A small self-supervised audio encoder (BEST-RQ), trained from scratch.
Model: log mel input, arch conformer, activation relu, moe soft, num experts 4, layers 8, width 256.
Training: soap at rate 0.0014, 7300 steps, batches of 192.
Data: trained on acted Russian speech (Dusha), 26041 training examples, 53.8 epochs.
Rows from block 5 of a small self-supervised audio encoder (BEST-RQ), named by matrix and row number. Rows with one number belong to one neuron. Each number is 128 + 32 x the weight over its row's rms, rounded and kept within 0 to 255. All counts start at 0. Numbers have three digits each. After the name is the row's rms in percent of the matrix's.
After each neuron's rows are labels from the 100 clips, of 14976, where the neuron reaches its highest value: "responds to" is what is common among them. Only what is clearly more common there than usual is listed. The data: acted Russian speech (Dusha). In brackets: how many of the 100.
# fc1: first MLP up (model.blocks.5.ff1.fc1.weight, 1536x256), inputs 172-255
# fc2: first MLP down (model.blocks.5.ff1.fc2.weight, 256x1536, transposed), outputs 172-255

fc1.765 113:168129076092090082070185153149075187176138134168096049074072161138111126164150137116153104103150159146145062112118188111125160089121165107093131095154144174077144119074164137135104090168140118082136129079115107097130200079116139170091134145104101143109
fc2.765 115:172149113138098136120148172158100217106134134114110093135134122104181117131182129089069134162107125132211054088158100137149147162121094049109140109123124099152171121076159148125157081170113134122088134149108085154135117100163113114130095117106079134066
responds to: emotion: positive (46)

fc1.203 112:129111171167146146102144180077098103121187133187127128134105077131135167141153119144103123117158114144135136155168121123154126120145156130093126172125109149161162119090117171092091127065141097118123171168125135144090170154158150158172113145084121110086
fc2.203 107:193112105111134194104198128176178188095059110100063118199146140187179158097188090094135128078054160134168099167133151117091107167074109142140082146143124093161150119108109100059089165141136226121126145135177125141113139066147139102095151128091162127147
responds to: emotion: sad (55)

fc1.230 084:093111146177167084119109060058190194086139158138118149155147117137133114133191154193147084160191124121150157103137147127119128129133140121119158095115134148089147156100085143091091124091107067098061109159143091195102152085113120140135061119157118112090
fc2.230 086:096101125101177136097089129147082194142202051142147131099150143152080162114138094136165088100121125117114170135157146136108086136141171104135147128127192126114141116119105176132147129153101078172158183094195104168079135111113152164088222106170111063102
responds to: emotion: sad (56)

fc1.482 114:122114129101111160063159140105106089130085176147034132095150140108121118131119135088086059129165086112105062151139136106151087102072132125135152136152194081090155120089102160150150176106121126191191084129168141114105136132147152138163105128117119150099
fc2.482 114:095151118144145090156124160138149105173153117082108144112107173137131111065101207099143102117066152115135162154131146148077143093121162114080150121112175115085104155131140078141131170115146163114085065107176148144065128136139139164119110127116113136144
responds to: emotion: positive (45)

fc1.390 100:190132057096164095105217042162095120104090135144085097066155206164084127137145138108100134108108148129131100133158134101075093113121126142127131130112173115177127116133194110154101111177148159130086175126108119149120144076083146138119133122144129140057
fc2.390 091:119081086155164148102133127168113085205138152159153045133142178167151190152189127126108118126112125112108104106179068139168141150085131086167164092116139140134128085175154146168146098156144122109124126130075073129091145185113066108118139118093191106128
responds to: emotion: positive (55)

fc1.477 103:112139132141088132147133108145166140076195151143110157149102120132170142123176112147135185124154132104056079121116169132161095098088146097132098092147158098072117115102118097192123200098057080184122064081090160104180069095137142169113130132151143120096
fc2.477 106:164064097141104115159143096149117142175119115163145067098157133183154184084139124129148046189143151118164109092116168147115127167149088122131117156169159095126207148105140113120116111097118115053096103140113190207134141096159126179157121150113148137102
responds to: emotion: positive (42)

fc1.441 027:128160135137151161055140111106131096165140107153187036100124136191140100121126097156065071181116122110120110166128186108066110138116144146126171178191105082179145150122097132113115112117165108139157199132180158070114123114126086179147132081068083135114
fc2.441 026:122140092129076169131109151145109158132082077120150141138103144147162148132117131061151138178125144175100107119128100141101107166135145103147099114135192131149139045144145078139185182106169149157082054148145083198135145158140154128100138121158170087129
responds to: emotion: positive (59)

fc1.494 111:113177150107100090106114162127134095131051126138176135130095194155151146190191124082220122067077177128114111119116105141089157168157160120144081153058118163079107128099099146146114081133109132072085092094147117121121176077128104166086151175127130165145
fc2.494 113:110109098179153136114113129097099095162029163110196178076102115150135122136104186141088120098086084179131089124144147120120173075122124196071189184179112159135113110171157130089093117236098117106139111173105143087109177094116100118151154158118039091095
responds to: emotion: angry (39)

fc1.245 101:139108115123151125113128118092170116149091130141144109173139115096170152112097054102090157153062130103092112108157132130093082057140107139109173098168180145151106133133120126215127138119138171143184097070118143085159146136123137175170114187128083116139
fc2.245 105:165195118097105136132103160114142116154160153179125092031092096140154133119111130120145146176104083114154130144137199136085121135191183141093122110100077124114147125158139081094120201112174129095106124120097150177107151072119065117105145139154142092122
responds to: emotion: positive (39)

fc1.194 113:111124106128103135182180091126135069137128122099107108128124123162197138144042144129097086100123091167085111101128136138095147137150109135121141156110200156102047136145130159076100163054090130147161150088157069150108141158079117095069183152169148105107
fc2.194 106:178098172078178132166148127140166158178135116171142124129100095092112158175172132141129159120146156079105125102099185032107077112129149087180122136060157161162120107119120104116134101125153075135113115112103089124152135128140090156101139150162191085103
responds to: emotion: positive (44)

fc1.426 124:111120064102157148085157139137114129144113163112104117152105150138130069111140137147138094161107133120109112054127129050126164171142174183079102176149139110168139104073157144155128140090170171086120137139165092113095103140113106089199132068125140084135
fc2.426 122:129187113146124170111144029136146118132081161133133104067099083080077127094168185199108180166107130205126137112152191037152137193140158140130102123167137112068167120148095144124161182045130096118156119134198077124140121085071144134116177106121141117121
responds to: emotion: neutral (66)

fc1.238 101:150147110144112141138116092132141141050151173164191125155168141095162115151146150086128121116109148110095111077119171076116126095137141103144183124127113116125143155147133079057204144110161089081087167120107096152125119184063116104168143187177133112158
fc2.238 101:110143154136170156129158123176099123109148164099136088137136150165040060148128119111070153120184148164070120137154164130143124140138120127118100114193171123165204172077101151134147093147161149136155146126186078154140155104126102097132112126064091165081
responds to: emotion: neutral (64)

fc1.716 094:111134120109240102156118126105141094128095121175122053141178093159147144128172094133114128157106130137096105120190090129102128149118108164157114173155126160090159120185107121140184109103101103147122098187158090122143147114207113150151107182132107183103
fc2.716 099:138090186075099135120123124137147109153106143185105115173110150148125123152118122118109158086151096155185055162154152128122111138121138136089134134107122177038136122130125121096104148146181136134072093129202155144106133125109087104124110141148050120136
responds to: emotion: sad (68)

fc1.271 106:160123087154114175119073145110117119118109166142111114143098132129114094090122161077174081117193131073119105159162159093106170093091075096141098177105126205102147131099174146059136157120155150127113078144210147134121119138097075123121069147159118123143
fc2.271 108:143074171116162111158170094123143149116124051082110146183106127150123063170101105145139139124148134132097127122162134110127117066064120115130150150108121255150108112139119148139145080146156134100120129163139142131143100057184178158113111178154166110168
responds to: emotion: positive (57)

fc1.550 117:163105080150186154079095124134136117083177136116178146112091136201078143117140183147136171157088155113125158150149146120115167108119111124198085108134172114137149081112179090138119116130142124110128058179102107156089137137155140111103143119162173110122
fc2.550 113:143098202142098057139138156204134133159128132190137106105156143107212100129121121079171147125191139177229166101109144116075179104174129121163123153096119099108110128143134128134080153131188181088185065180108153088176146136124091113158105095122120113141
responds to: emotion: sad (55)

fc1.386 101:145147125176134165136164216079147131146199146097107098153141182094118136121129108103146109097105169134088093139149054137155123138163157176108094176110115106112084102101139127110155173153145048109133099103110139096080124126075074075182117151100119143166
fc2.386 099:118096130122113097050122150096103133179162144122100144122084132106079137130129125112179115103089102148135164084175125092161134147137110132176132077122077084104159146135110142161135170154102050143104145099114118122147144116084181123115106146126158105172
responds to: emotion: angry (40)

fc1.649 108:104169146093102115085172107104116129136124135140145098185126126189144142094188157099137091173093116101103166157122156105080130118070115155100097113126149112083149130120132130114098112121097139122132139104179128093149179071084164100158170125143188176128
fc2.649 102:135106094086067092145121126130116132173116100157163076122097171135094156153120068105084158109107159113164116101172110146117113075070110159139106130114127109123139104072156100133152087133107157087104200122201127163132180117114148170142150101146179123131
responds to: emotion: positive (39)

fc1.345 105:115122167087125114202118101114115130147088164171164062101060144148103077145096166109095167127039135141128169157104115171137118077064180201164118143065125110091170175143118085106108140064150114114185134103106164184162106107076093096146104131161164116163
fc2.345 106:154140147119113149149143063137104115100115077117122092137164110118111122080075097151150142039179085090110121178137158104110189137128057109106131140120083098151120028136099102130124145132130086192105147117118117112115142176113144160125135104163123160099
responds to: emotion: positive (45)

fc1.435 104:123105049145181129159158204146104154080118144105098140142135160152068118134137140135137135129172113082104146131176098041081107110088156080125115173140145071115141093137138090123089145115107123171094118186145124163091157133082164129192153142143117111209
fc2.435 106:112113142091060080139119125181096140133178084055092138115071124124125115145114108133147110120171133094120133111148165113172143111021157158109096144154120141170128144169106095186143140136081145139119117102142125146113125079155081169121195099142137116154
responds to: emotion: positive (41)

fc1.316 103:174122129130102068038178179143091100113103125078076144122150090130118175146182133175122131118114146140106108193099116127042117119129145175130167137178141116100082097099096148143087152165122124124126107136103187145128099135062174220120170172137141132127
fc2.316 112:114095097058072108148105111158086157148180163102095169096123197135132162115145130121132095110139100101155134151109171116124132135066142135152105116089118136038146126117102149077144141139099136144141151123129091164092097094130106153151097119098150140122
responds to: emotion: positive (39)

fc1.673 114:142120151179113175166150153172079154114131207092117170121159146174093141201173055117135183112111208165136089097132091129104170149143138150097107106107102117148111107145107132107150105161120162148137114125075173153140099145085104147095179087112161105086
fc2.673 106:132097144095150159215151112130100123181131130141106133102123142187158143146112096173150134082080143187076110109096098122125104122125172137103156152125069129084116104103120148118019069140146101193152135151089133133134147088129058146115100123102166114152
responds to: emotion: positive (40)

fc1.120 112:152164100135084091132102112148129134118112157128116050117130119119170064093170130140057114190152108165058119060187069106113119151170116073114201127112102064122111093158097093140124134127172158068158168192127115095151070148138071134126111083148115061081
fc2.120 110:120114118108097049151103147195152105147177090166138096154160136149114090137107133078079084099139098065077167190200149131126134063155095212099182079108148109132142129169092169133144120128114112207116094100108178120127103116130118174131095159161095166082
responds to: emotion: positive (40)

fc1.297 106:076131121091108108113088124197100162104108125174088133112255137114049130168130083151117072154145137119106148120117124142064116158122117141142112103170150129136150091076106101130100110088135122148121166150081101139126168151170119128132117126194139070101
fc2.297 106:110153207120140095118119157069185131111143112077144128121148097163154121187054160121128122147156178121144094128120148184133060119141156110177179121154112136124149156129149141111147128134133137167112099089082101160130116116089138089119096169098138149116
responds to: emotion: sad (60)

fc1.633 107:156102077127046131150147123104134169172169154158106120182148137178170173126123174135111089216093112132089136173112184150092077095111085167110128142134106082082169120029163096128132193151098090113076134127190144119169144115084137138120181103107148180153
fc2.633 101:201115092108111083125136134132116147137129087131119084104074136136090104119090075151123121149090223112148082134131152146143128068077134136130109175093126125182130097146195113166144095110155121076144153146216137185114205114133137152155129100133203089170
responds to: emotion: positive (52)

fc1.299 113:141103106080165103153124119071116113155118184122141082149123170157140127056132161122096159126154155062113164105109133122126147099078153176095153206187186176173066130117149103130122122129200136071116117156112151165061185122147132114120146067130116138160
fc2.299 115:131157107201148113058094118156125129114098076098093188151101085151145128123088104094169092129118085094092133172099176072138105170126162129121090122139155079162132065145115107133115142162076134154136089167175104058126127189091073164113156134152092025088
responds to: emotion: positive (43)

fc1.679 109:148088109118102080089112093126109189118127153128137100139130113142188061156126151120101133096112133158128181150115140189108051170119063129154131100055116087195094126109125103150187175173118104150162134150118106143140178126060167148100163135119154127157
fc2.679 113:113131196121117101158168101146129146160109112186181144138185198113109134154099014102071102084145169093185127187143174165166158137125089040174176141139214085103118138109152104120132096108148104161165130166145164115108088084190086135111099105135114151093
responds to: emotion: sad (75)

fc1.304 108:120156130084122144084148196102138123175118154136075091122120072172147132108086187128101085084147163148095092127139183232136115146149191126144163098100133154066131102117147125168146159105186155081180142134078107095129111080196152129134142144138095120121
fc2.304 104:112060129085040103111072104088176140094085117089095131090081133121164152145199118144124184160128156129134130117088127027044118094134118122180130149107140073066185093169100151148075135115112200146124143119158159142143117096170140088066109166109139098194
responds to: emotion: sad (66)

fc1.123 106:112099128086182140160114116105139132084109171078110072077156089110095078122167159120156153139153123099166092114111090108193145101075168138101129170160134085140130115081152114109132188119119141147083112110107160095185124128110104061141112124100145112175
fc2.123 106:071175070142141163118157147175166098082117071144205157059142158105136112139088108096170118122131125103105140165144078141091180079110115110089067108103125138074144157082100112156155122128196151126116132120104128144168155188106156156091138100168155176120
responds to: emotion: positive (48)

fc1.595 109:104149124136167132092166151078103156105100090098115156109132167128145135182154101183096139120074192162198126134069140115062133136102157123160118098117094145106154161132124153133142106128106155148181113152143145119125120140148085198091181200140164155126
fc2.595 107:134105099104100161109101122106154142146166094094114156115106159171104152128154096170085124127130089158152107182174127141128115115123202155138155103163122110092057140122131090163106185144122170140130153109096138073071154092119091171126117166166071135099
responds to: emotion: angry (43)

fc1.21 097:117138123166141123188175102129107163136105166130145085136089138144128137150091148150144131141197132175141186074158142103116127162194129099057178170137143147136093111137173097093129070126194113083177130133084109180117086062133111120102094104165080088097
fc2.21 099:185171116120133178145077114108230208120178159080105149115151124160099109083151062101095140137130127169114127099159081112153112125121170134109177133097110187056068121159126092074114085129126140192083094103118158137161134055112111141133149160105143104112
responds to: emotion: sad (55)

fc1.167 113:119079139093128206109096147159120116107169136146170115167150135197141078128194092143096200128104145071089148093141122100150171100126113138126149181113121088167135151176083105156165118086132115116123087146086180124101108144154134152118134122124098120074
fc2.167 108:136083155151105128079123133143191106103097135142129117121113173139167176119159137121121116096125119115132145118121106078131155107187114123139159102154128094080153069105128173101140082100123144109104172176074133112111135138174099153166134103206151078092
responds to: emotion: positive (40)

fc1.88 111:094079129144098137177072135133133128079184118088154164114111114117092128117082172131123129116096127111151105130175146079092116089126108114101114132131117060197153112069162138139095148148087126156174064108144111106126112120084130194061158084150107129163
fc2.88 105:233095103130148134128119161118149154124087097113132111126176163163136116096111122129148153183087107099101100104152152104170126162102196125056134137084140131126104121116121141154149174071120108117139166137086085062132126109124138131113165165167128131151
responds to: emotion: positive (39)

fc1.174 114:117159120098125102099154126158102162135147115157150116155092118116118117125161105166147147227094172092129130143130065117147130108175136103142125130166105125118154104040164142124110099128098144082176118170061108071138085144190120109160111123143102126095
fc2.174 107:089139125120109113143145115096185137153127191119142144134105116140150107141053146127127104132096108188152094159159191116089142136173108099171130135097149133139137135184224134144155109084163116118105141132128178120179150161056149094128124113116160125108
responds to: emotion: sad (59)

fc1.748 100:090148171144087065174093103132132109103161155154059097117151087158105159181126123108134143255091128125103164122146157141115086138098154104168094150107163142078146164145113167124122153151191155120087136154107114061138163197124136139144160124090156092148
fc2.748 109:125140111127082126144163106092150152172095121113157092097121148157056116168121213111086159097121158150146105087172164151191116100133100173143162123124120149088164166148079096138123113094096125154113117082184175185100135124070124147133148045084099168120
responds to: emotion: sad (60)

fc1.706 047:115105112113140163114158107099152153121130152178120095198117071142096126197154169175139111145149092172123093095066124077082144159097119153130082164178136129056137193075121187163133155114183174079124131130156071150152086120132117092102129101085086084113
fc2.706 047:126142098126139098179145188085202128177145093131144114180147055160119131115129110117159149133153125125173052138130117126137080131114112203161123109137205104154093143155136093129139128151150114082148182107117160106159116187103119104077133116193170079106
responds to: emotion: sad (60)

fc1.764 101:096158195129109115119094128151110097126156098168158151156205188103166061059106085152175090099116188139116091111093099164158130121122145096109119145109159147123188141170171084088135156084145176163100153154214104104106126089071153147108124093142154131082
fc2.764 097:165121109171069179141135144092125129109176149124084119154117094133167140172092123119129125156094131146117070071114182110067084178063221141169032191146145133181170206150125150124095172111145076143115071146096153165124116220140133131177158052132121130087
responds to: emotion: positive (39)