From a checkpoint of a small self-supervised audio encoder (BEST-RQ).
Model: arch conformer, activation relu.
Training: soap at rate 0.0014, batches of 192.
Data: trained on acted Russian speech (Dusha), 26041 training examples, 53.8 epochs.
Rows from block 4, named by matrix and row number. Each number is 128 + 32 x the weight over its row's rms, rounded and kept within 0 to 255. All counts start at 0. After the name is the row's rms in percent of the matrix's.
# pw1: conv module expand (GLU, value and gate stacked) (model.blocks.4.conv.pw1.weight, 512x256), inputs 172-214
pw1.248 103 [122 162 113 101 115 163 100  41  50 110 161  80 145  69 144 160 130  80 109 189 111 164  75 104 134 105  85 149 129 149 165  99  74 113 101 103 113 139  99 165  77 177 121]
pw1.249 081 [ 85  49 116 164 155 150 161 151 112  79 102 157 198 140 171 156  94 178 131  91 105 100 104  68 159  95 146 139 125 125 141 193  88  79 105 124 115 173 116  64 205 192 139]
pw1.250 071 [123  83 135 232 113 173 143 125 138 108 148 154 127 125 141 124 132 127 149 127 152 137 181 108 118 168 123 141 129 135 168 161 140 102 135 160 118 118 146 141 111 133 120]
pw1.251 077 [165 155 178  89 131 138 107  98 102  72 118 110  77 144 149 125 112 160  81 149 160 110 110 130  97  67  61 113 123 187 107 130 110 128  62 179 146  81 146 145  71  75 159]
pw1.252 093 [109 173 183 103 159 124 114 115  69 158 146 100  80 109  42  97 122 137 186 209 107 121 131 176 157 144 201  89 137 151 126 121 123 119 140 130 123 134 130 163 133 186  74]
pw1.253 103 [150 121 143 178 146 138  67 102 124 143 175 116 124 140 132 135 150 117 153 112 121 131 121  80 177 174 131 148 116  71 177 104 148 122 139  94  99 112 143 207 105 108  88]
pw1.254 095 [ 27 149  98 157 131 138 132 116 133 156 156 151  92 110 122 136 182 124  76 112 188 157 108 171  96 125 130  95 140  68 136 157 159 100 139  93 103 167 108  41 138 109 141]
pw1.255 099 [134 129  92 235 108 147 147 150 128 154 147 103 156 106 109 138 154 174 131  87 151 141 123  97 135 132 136 105 166 120  77 146 140 109 110 100 102  99  81 164 155 137 107]
pw1.256 128 [126 111 152 133 130 119 149 109 117 142 138 121 149 172 123 108 109  59 117 149 123 114  91  91 162 130 114 134 100 203  91  98  64 156 187 159 173 180 141  99 115 166  81]
pw1.257 127 [198 135  89 142 151 166 181 102  60  39  95 114 101 130 132 134 126 139 128 148 153 115  99 105 139 178 149  92 130 156 124 164 192 128  99  95  74 156 193 138  55 134 124]
pw1.258 112 [118 146  83 138 110  92  94 129  73 163 158 119 117 125 111 221 159 134 125 155 144 165 124 125 187 190 114 160 127 148 159 203 136  76 104 122 155 103  73  93  70 130 155]
pw1.259 104 [ 95 143  95 102 102 159  86 134 177 161 179 122 105 185 138 101 119 128 121 140 136  76 142  95 114 159 138 119 150 187 145 155 124  51  93 131  94 127 158 145  83 119 134]
pw1.260 085 [111 112 175  53 136 173 134 169 107 137 174 125 140 157 113 111 116 138 158 126  95 129 180 204 141 141 183 154 141  88 152 138 132 110 155 110 148 122 149 147 145  72 138]
pw1.261 133 [127 113 114 109 109 147  64  95 150 111 141 154 136  96 159 139 130  94 147 186 118 125  77  81 124 176 155 134  87 163 122 128 139 142 175 101  66 107 111  80  92 106 147]
pw1.262 099 [111 131 150 101 156 143 162  87  99 133 165 169 146 157 190 196 184  48  65  74 136 164 170 116 160 161  95 109  89 115  92 154 150 135 114 117 147 142 127 164  68 134 102]
pw1.263 113 [ 89 129 100 128  83 123 120 117 121 106 174  54 136 137 167  90 165 160 154  63 113 154 149 146 106 109  71  91 165 175 121 164 125 164 127  70  97 158 140 115 118 139 127]
pw1.264 105 [165 117 102 118 128 137 126 136  90 128 121 177  99 107 156 127 103  99  95 125 141  96 123 133 131  68 114  67 177 141 144  85  79 146 194 159 194 198 191 214  92 100 154]
pw1.265 113 [183 110 132 111 138 110 112  91  81 141 100 148  82 127 159 148 119  89  92 178 149  92  88 109 113 100 127 150  94 131 143 143 165 100 149 148 183 103  96 120  99  93 121]
pw1.266 088 [ 99 123  89 141 139 135 105 153 195 120  66 183 124 181 135 118  98  94  29  93  96 191 107 110  95 150 138 120  98 152 120 121 159  83 166 148 104  93 165  83 169 129 143]
pw1.267 116 [ 93 110 166 103 206 185 108 153 129  74 165 157 105 144 152 135 146 111 171 103 132  94 178 114 121 125 144 162 135 104 132 126  82  90  92 172 141 113 132 164 113  97 105]
pw1.268 115 [112 103 115 144 162 186 138 154 168  96 100 140 130  97 122 128 151 124 160 156 162 130  78 134 202 164 178 144 168 163 113 142 165  98 114  92 124 143 137 114  20 121 125]
pw1.269 106 [138 180  75 113 164  92 135 106  95 187  97 169 112 139 136 198  90 146 174  78  62 114 116 140 121 150 132  87 129 151 147 111 141  92 134  90 121 146 107 119 107 118 173]
pw1.270 137 [111 125 101 140 128  86 104  91 149 152 118 149  68  71 128 130 166  96 118 141 149  95 116 130 140  92 144 131  89  88  59 139  95 119 150 128 150 161 173 146 177  62 124]
pw1.271 122 [166 151  87 153 126 131 132 106 114 163  96  89 106 159 152 150 124  97 136 135 140 163 144 135 130 140 214 128  63 149 122 143  99 154 160  58 182 152 136 196 205 119 167]
pw1.272 088 [ 80  76 202 111 162 148 109 144 138  86 130 112 111 119 159 119 177 142 104 169 115 109 115 133  62 116 134 143 153 197 112 159 144 110  77 189  88 181 118 111 134 114  87]
pw1.273 112 [117 141 137 103 134 108  77 157 156 156 136 201 132  88 121 184 169 168 128 141 169  97 126 110 173 117 122 161 118 150 153 138 147  96 159 110 132 107 104  79 110 117 112]
pw1.274 116 [196 129  86 147 181 113 131 120 104 158 157 107 150 104 132 159 151  96 146 138 174 151 147 118 148 155 108 150  96 142 121 137  93  55 108  38 184 130 145 146 126 121 144]
pw1.275 127 [108 153 113  85 127 139 128  49  58 140  98 145  98 128 129 163 102 133 111  86  88 144 131 113  89 114 127 115 104 103 124 151 165  80 138 148 124 160 133 184 126  74 177]
pw1.276 131 [123 178 101 133 145 130 162 131 112 127 132 135 129 161 184 114 182  81 143 139 114 151 127 176 143 144 109 180 136  83 107 131 156  80 120 129  82 115 134  75  93 144 117]
pw1.277 108 [143 140 116 115  74 175  82 160 139 137  77  97 124 144 120 153 209 107 168  92 146 129 107 101 130 156 108 145 160 117 121 103 147 163 122 171 147 177 144 199 132 118 166]
pw1.278 111 [117 124 123 165 142  89  56  94  90 110 160 132  72 153 131 106 163 190 131  85 138 178 100 123 143 124 137 169 107 144 137 118 109  98 195  93 158 126 149 122  73 176  96]
pw1.279 119 [199 174 140 187 129 153 127 169 130 138 119 117 160 139 108 187 115 180 144  71 100 106 127 191 112 124 140 132 136 122  87  79 146  86  98 101 108 125 170 112 150 142 112]
pw1.280 109 [162 109 195  81 122 131  98 160 106 111 116 105 130 141 104 111 136 145 110  89 119 152  72  79  97 173 148 146  94 112 110 157 137 122 211 126 131 100 153 113 143 145 100]
pw1.281 105 [171 139 146 137 124  86 131 138 157 163 189 123 119 143 160 179 159 144 169 104 139  93 116 120 150 167 127 158 162  81 100 179 147  67 151 114 156  74 135 155  56  95 103]
pw1.282 127 [128  81 156  78 130 175 122 137 154 137 109 118 168 117 165 164  96 132  96 119 132 166  55 127 125 173 112 184  86 158  83 116 108 128 163 108 123 117 124 126 145  94 109]
pw1.283 106 [175 115 121 152 174 121 118 116 101 154 123 119 146  82 144 189  95 128 145 172 122 112  93 138 150 115 115 148 112 120 149 141 145 103 106 128 155 162 130 113 135 145  84]
pw1.284 098 [121 100 163 156 158 151 129 164  83 103 127 123 151 140 136  83  55 154 107 144 143 127 141 119 113  97  68 150  91 157 137 154 125 128 162 113 150 131  96 199 108  98 111]
pw1.285 086 [ 82  88 148 128 188 132 155 103 140 172  98 142 107 190 106 146 163 124  57  90 178 148 127 169 176 127 111 150 110  80 184 115 146 109 216 171 100  93 125 168 132  94 154]
pw1.286 113 [158  98  96 142 134  79 133 166  86 141 134 109  99 227 105 140 108  74 133  91 117 101 124 159 161 179 135 166 114 114 140 106 125 154  77 105 115 127 156 166  82 151 124]
pw1.287 101 [116 152 172  94 178  79 136 148 128 123  94  94 155 177 120 109 126 105 145  75  98 151 152 146 117 173 128  95 106 165 130  45 149 136 134  94  84  88 137 118 142 128 131]
pw1.288 094 [ 57 130 145  92  67 103  92  92 151 154 144 104 122 205 141  65 129 149 146 150  58 161  89 119 135 133 101 135 120 160 147  55 157 159  83 103 160 123 103  80 176 168 141]
pw1.289 122 [107 166 130  92 137 148 119 163 182  85 100 124 166  93 205 130 145 172 110 125  90 147 105 138 126 129 136 158 125 178 154 110  96 142 178 144  97 140 128 120 160 146  70]
pw1.290 102 [155 171 155 161 165 151 100  89 113 120 200 137 147 131 159 100 121 111 112  94 111 105 170 147 173 163 118 121  97 124  88 110 133 117 185 140 127  36 139 160 135 137  99]
pw1.291 133 [ 92 120 113 149 128 130 141 139 178 101  89 108 131  41 193 129 160  76 161 114  72  79  94 166 132 138 164  78  87  89 123 136 123 141  98  96 126  77 110  88 132 127 119]
pw1.292 105 [ 83 118 141 152 185 123 151  95 123 138 134 126  95 174  78 103 113  73  91 114  40 152 137 152 110  94 138 103 161 162 104 181 140  89 137 108  99 207 109 105 118  62 141]
pw1.293 107 [111 104 168  34 131 139  93 100 119  86 123 160  96 178 182 157 101  93  95 124 148 105 135 150 121 145 168 116  94 114  93 153 183 134 132 126  86 182 137 137  91 137 197]
pw1.294 102 [145 103 157  56 152 168 128 154 161 116  76 143 123 103 122 144 141 106 125 117 135 176 143 134 142 120 144 170  83 136  96 130 135 145 116 110 109 128 143 123 168 147 168]
pw1.295 095 [112  87 127 102 189 123 119 100 148  99 135 122 169 111 201 131 135  82 147  83 125 145 147 109 151 103 107 168 101 162 129 103 106 146 117  75 166 134 123 204  98 112 163]
pw1.296 089 [119 121  81 181  89 145 157 132  52 154 101 107 156 177 134 157 172 107 136 150 131 194 104 165  77 156 139 106 115 160 176 106  88 138 104 107 150 129 133 149 104 137  73]
pw1.297 107 [177  54 132 164 155 156  88 104 157 152 190 100 152 141 125 161  79  83 109 133 163 117 126 160  98 137 140 110  94 125 158  86  60  67 103 101 105 116 139 120 104 136  81]
pw1.298 118 [160 141  97  65 185 109 208 111 135  94 142  95 119 103  99 186 115 108 185 149 109 149 119 132 147 124 129 150 149 185 166  57 129 102 143 142 142 138 197 124 113 171 129]
pw1.299 126 [160 158  96 143 143 183  72 158 144 159 149 173  73 152 141  92 107 113 127 127  98 123 129 166 178 196 129 112 112 146 129 121 172 173 169  68 123 103 115 122  91  88 112]
pw1.300 105 [134  92  76 187 128 153 125 135 132 183 127 152 144 135 140 188 135 156 111 122 131 112 141  84 136 161 107 126 161 144  90 102 140 162 158 119 136 143 153 117  87 173 175]
pw1.301 095 [134 110 100 127 173 129 151 135 112 173 117 114  82 138 163 135 157  91 121 142 120 135 158 145 134 132 154  94 100 159 155  75 150 130 156 166 139  71 121 146 122 117 187]
pw1.302 119 [212 117 196 106 180 144 139 115 103 149 138 154 177  65 173 103 126 195 108 112 113 141 164 136 177  68 142 100 122 198 191 177 120 179 109 113 142  91 188 149  75 117 143]
pw1.303 105 [ 92 132 170 100 146 126 110  95 136 177 166 110 105 129  53  61  84 108  97 119 133 118 187 151 168 172 140 119 117 113 116  86 127 117 108  67 178  89 121 179 179 139 126]
pw1.304 116 [144  78 113 179 164 121 192 121  79 180 129  97 152 162 114 144 154  83  61 132 124 200 165 117 180 152 150 151 152 126  94 164 168 130  82  96 127 111 137 116 169 185  88]
pw1.305 100 [171 124 197 169 135 122  99 141 131 130 175 140 107 138 115 114 156 146  89 110 155 123 199  94 147 131 152 146 145 133 104 107 117 146 154 152  91 173 201 164 129 106 133]
pw1.306 118 [126 136 127 173  95 104 188 148 147 150 139 125 159 186 194 148  85  85 153  59 100 170  83 139 102 143 199 154 119 209 150 119 146  95 145 163  96 108 133 122 119 136 163]
pw1.307 113 [160 184 148 139 136 168 190 124 209 165 115 144 155 156 146  84 157 102 148 154 121 159 155 137 127 103  88  70 170 142 123 128  80 153 161 165 149 131 170 146  99 151 171]
pw1.308 105 [109  63  99 169 196 137 144 143 109 164  95 182 194 201 127 115 172 177 132 136 118 176 131 165 205 147 142 129 100 104  79 126  43 155 124 108 161 146 115 153  87 150  78]
pw1.309 104 [120 134 154  89  99 199  72  62  85  69 153 106 139 132 156 134 157  96 143 135 128 128 159 112 148 193  92 146 106 184 181 183 149  85 129 104 120 109  95 148  86  64 165]
pw1.310 109 [156 122 140 112 109 145 110 149  72 187  96  97 115  96  94 179 166 138 116  89 190  75 124 113 152  68 170 118 105  60 170 134 142 147 158 113 144 116 179 130 131 161 105]
pw1.311 095 [174 135 117 110 125 141 123 125 113 122 105 123  57 158 192 111 155 114 179 108 107 189 125 131 192 117 162 167 115 124 180 142 121 114  59  91 123 179 124 117 144 141 114]
pw1.312 132 [138 172  91 110  56 119 112 104 144 117  99  69 123 159 116 174 136  39 130 182 153 127 141 133 126  95 138 143 117 129 114 111 115 171 134 136 104 144 134 167  96  63  83]
pw1.313 115 [126 152  84  98 138 140 122 182  65 169 190 128 119 114 149 124  94 105 162 129 160  93 172 119 119 134 116 136 158 164 185 156 134 145 177 177 128 186 121 152 145 150 119]
pw1.314 097 [172 107 102 131  90 130 117  70  93  60  89 144 160 107 213 115 127 100 119 190 170 162 117 107 165  95 146 155 222 143 106 106 165 195 115 159 135 109 128  80 127 157 107]
pw1.315 106 [108 122 192 123 144 123 168 116  79 140 138 120  73  82  88 149 164 101 102 159 129 145 123 113  67 146 153 124 159 155  85  94 128 133 104  98 166  75 169 108 150 179  97]
pw1.316 114 [189 107 141 176 154 104  69  98 115 139 129  79  93  96 167  95 112 136 129  97 127 102 143 125 138 165 194 157 128 118 142 119 122 192 150  89 115  90 143 149 114 148 130]
pw1.317 105 [118 140 108 143 184 127  94 106 155  98 116 130 132 133 145 167 156 145  94 106 151 124 117 153 117 104 117 163 165 151  85 109 135 143 193 142 130 136 145 160  99 150 145]
pw1.318 102 [166 144 152 160 123 195 144 101 171 172 124  85 103 139 161 149 168  27 103  83 119 155 133 117 127 157 175 112 129 154 104 156 137 151 118 161 170 139 139 172 102 178  71]
pw1.319 108 [150  59  79 138 142  75 125 133 119 126 139 110 145  67 136 103 104 127 135 101 157 180 146 139 162 134 136 108 106 128 121 143 123 155 196 160  69 108 154 127 107 146  56]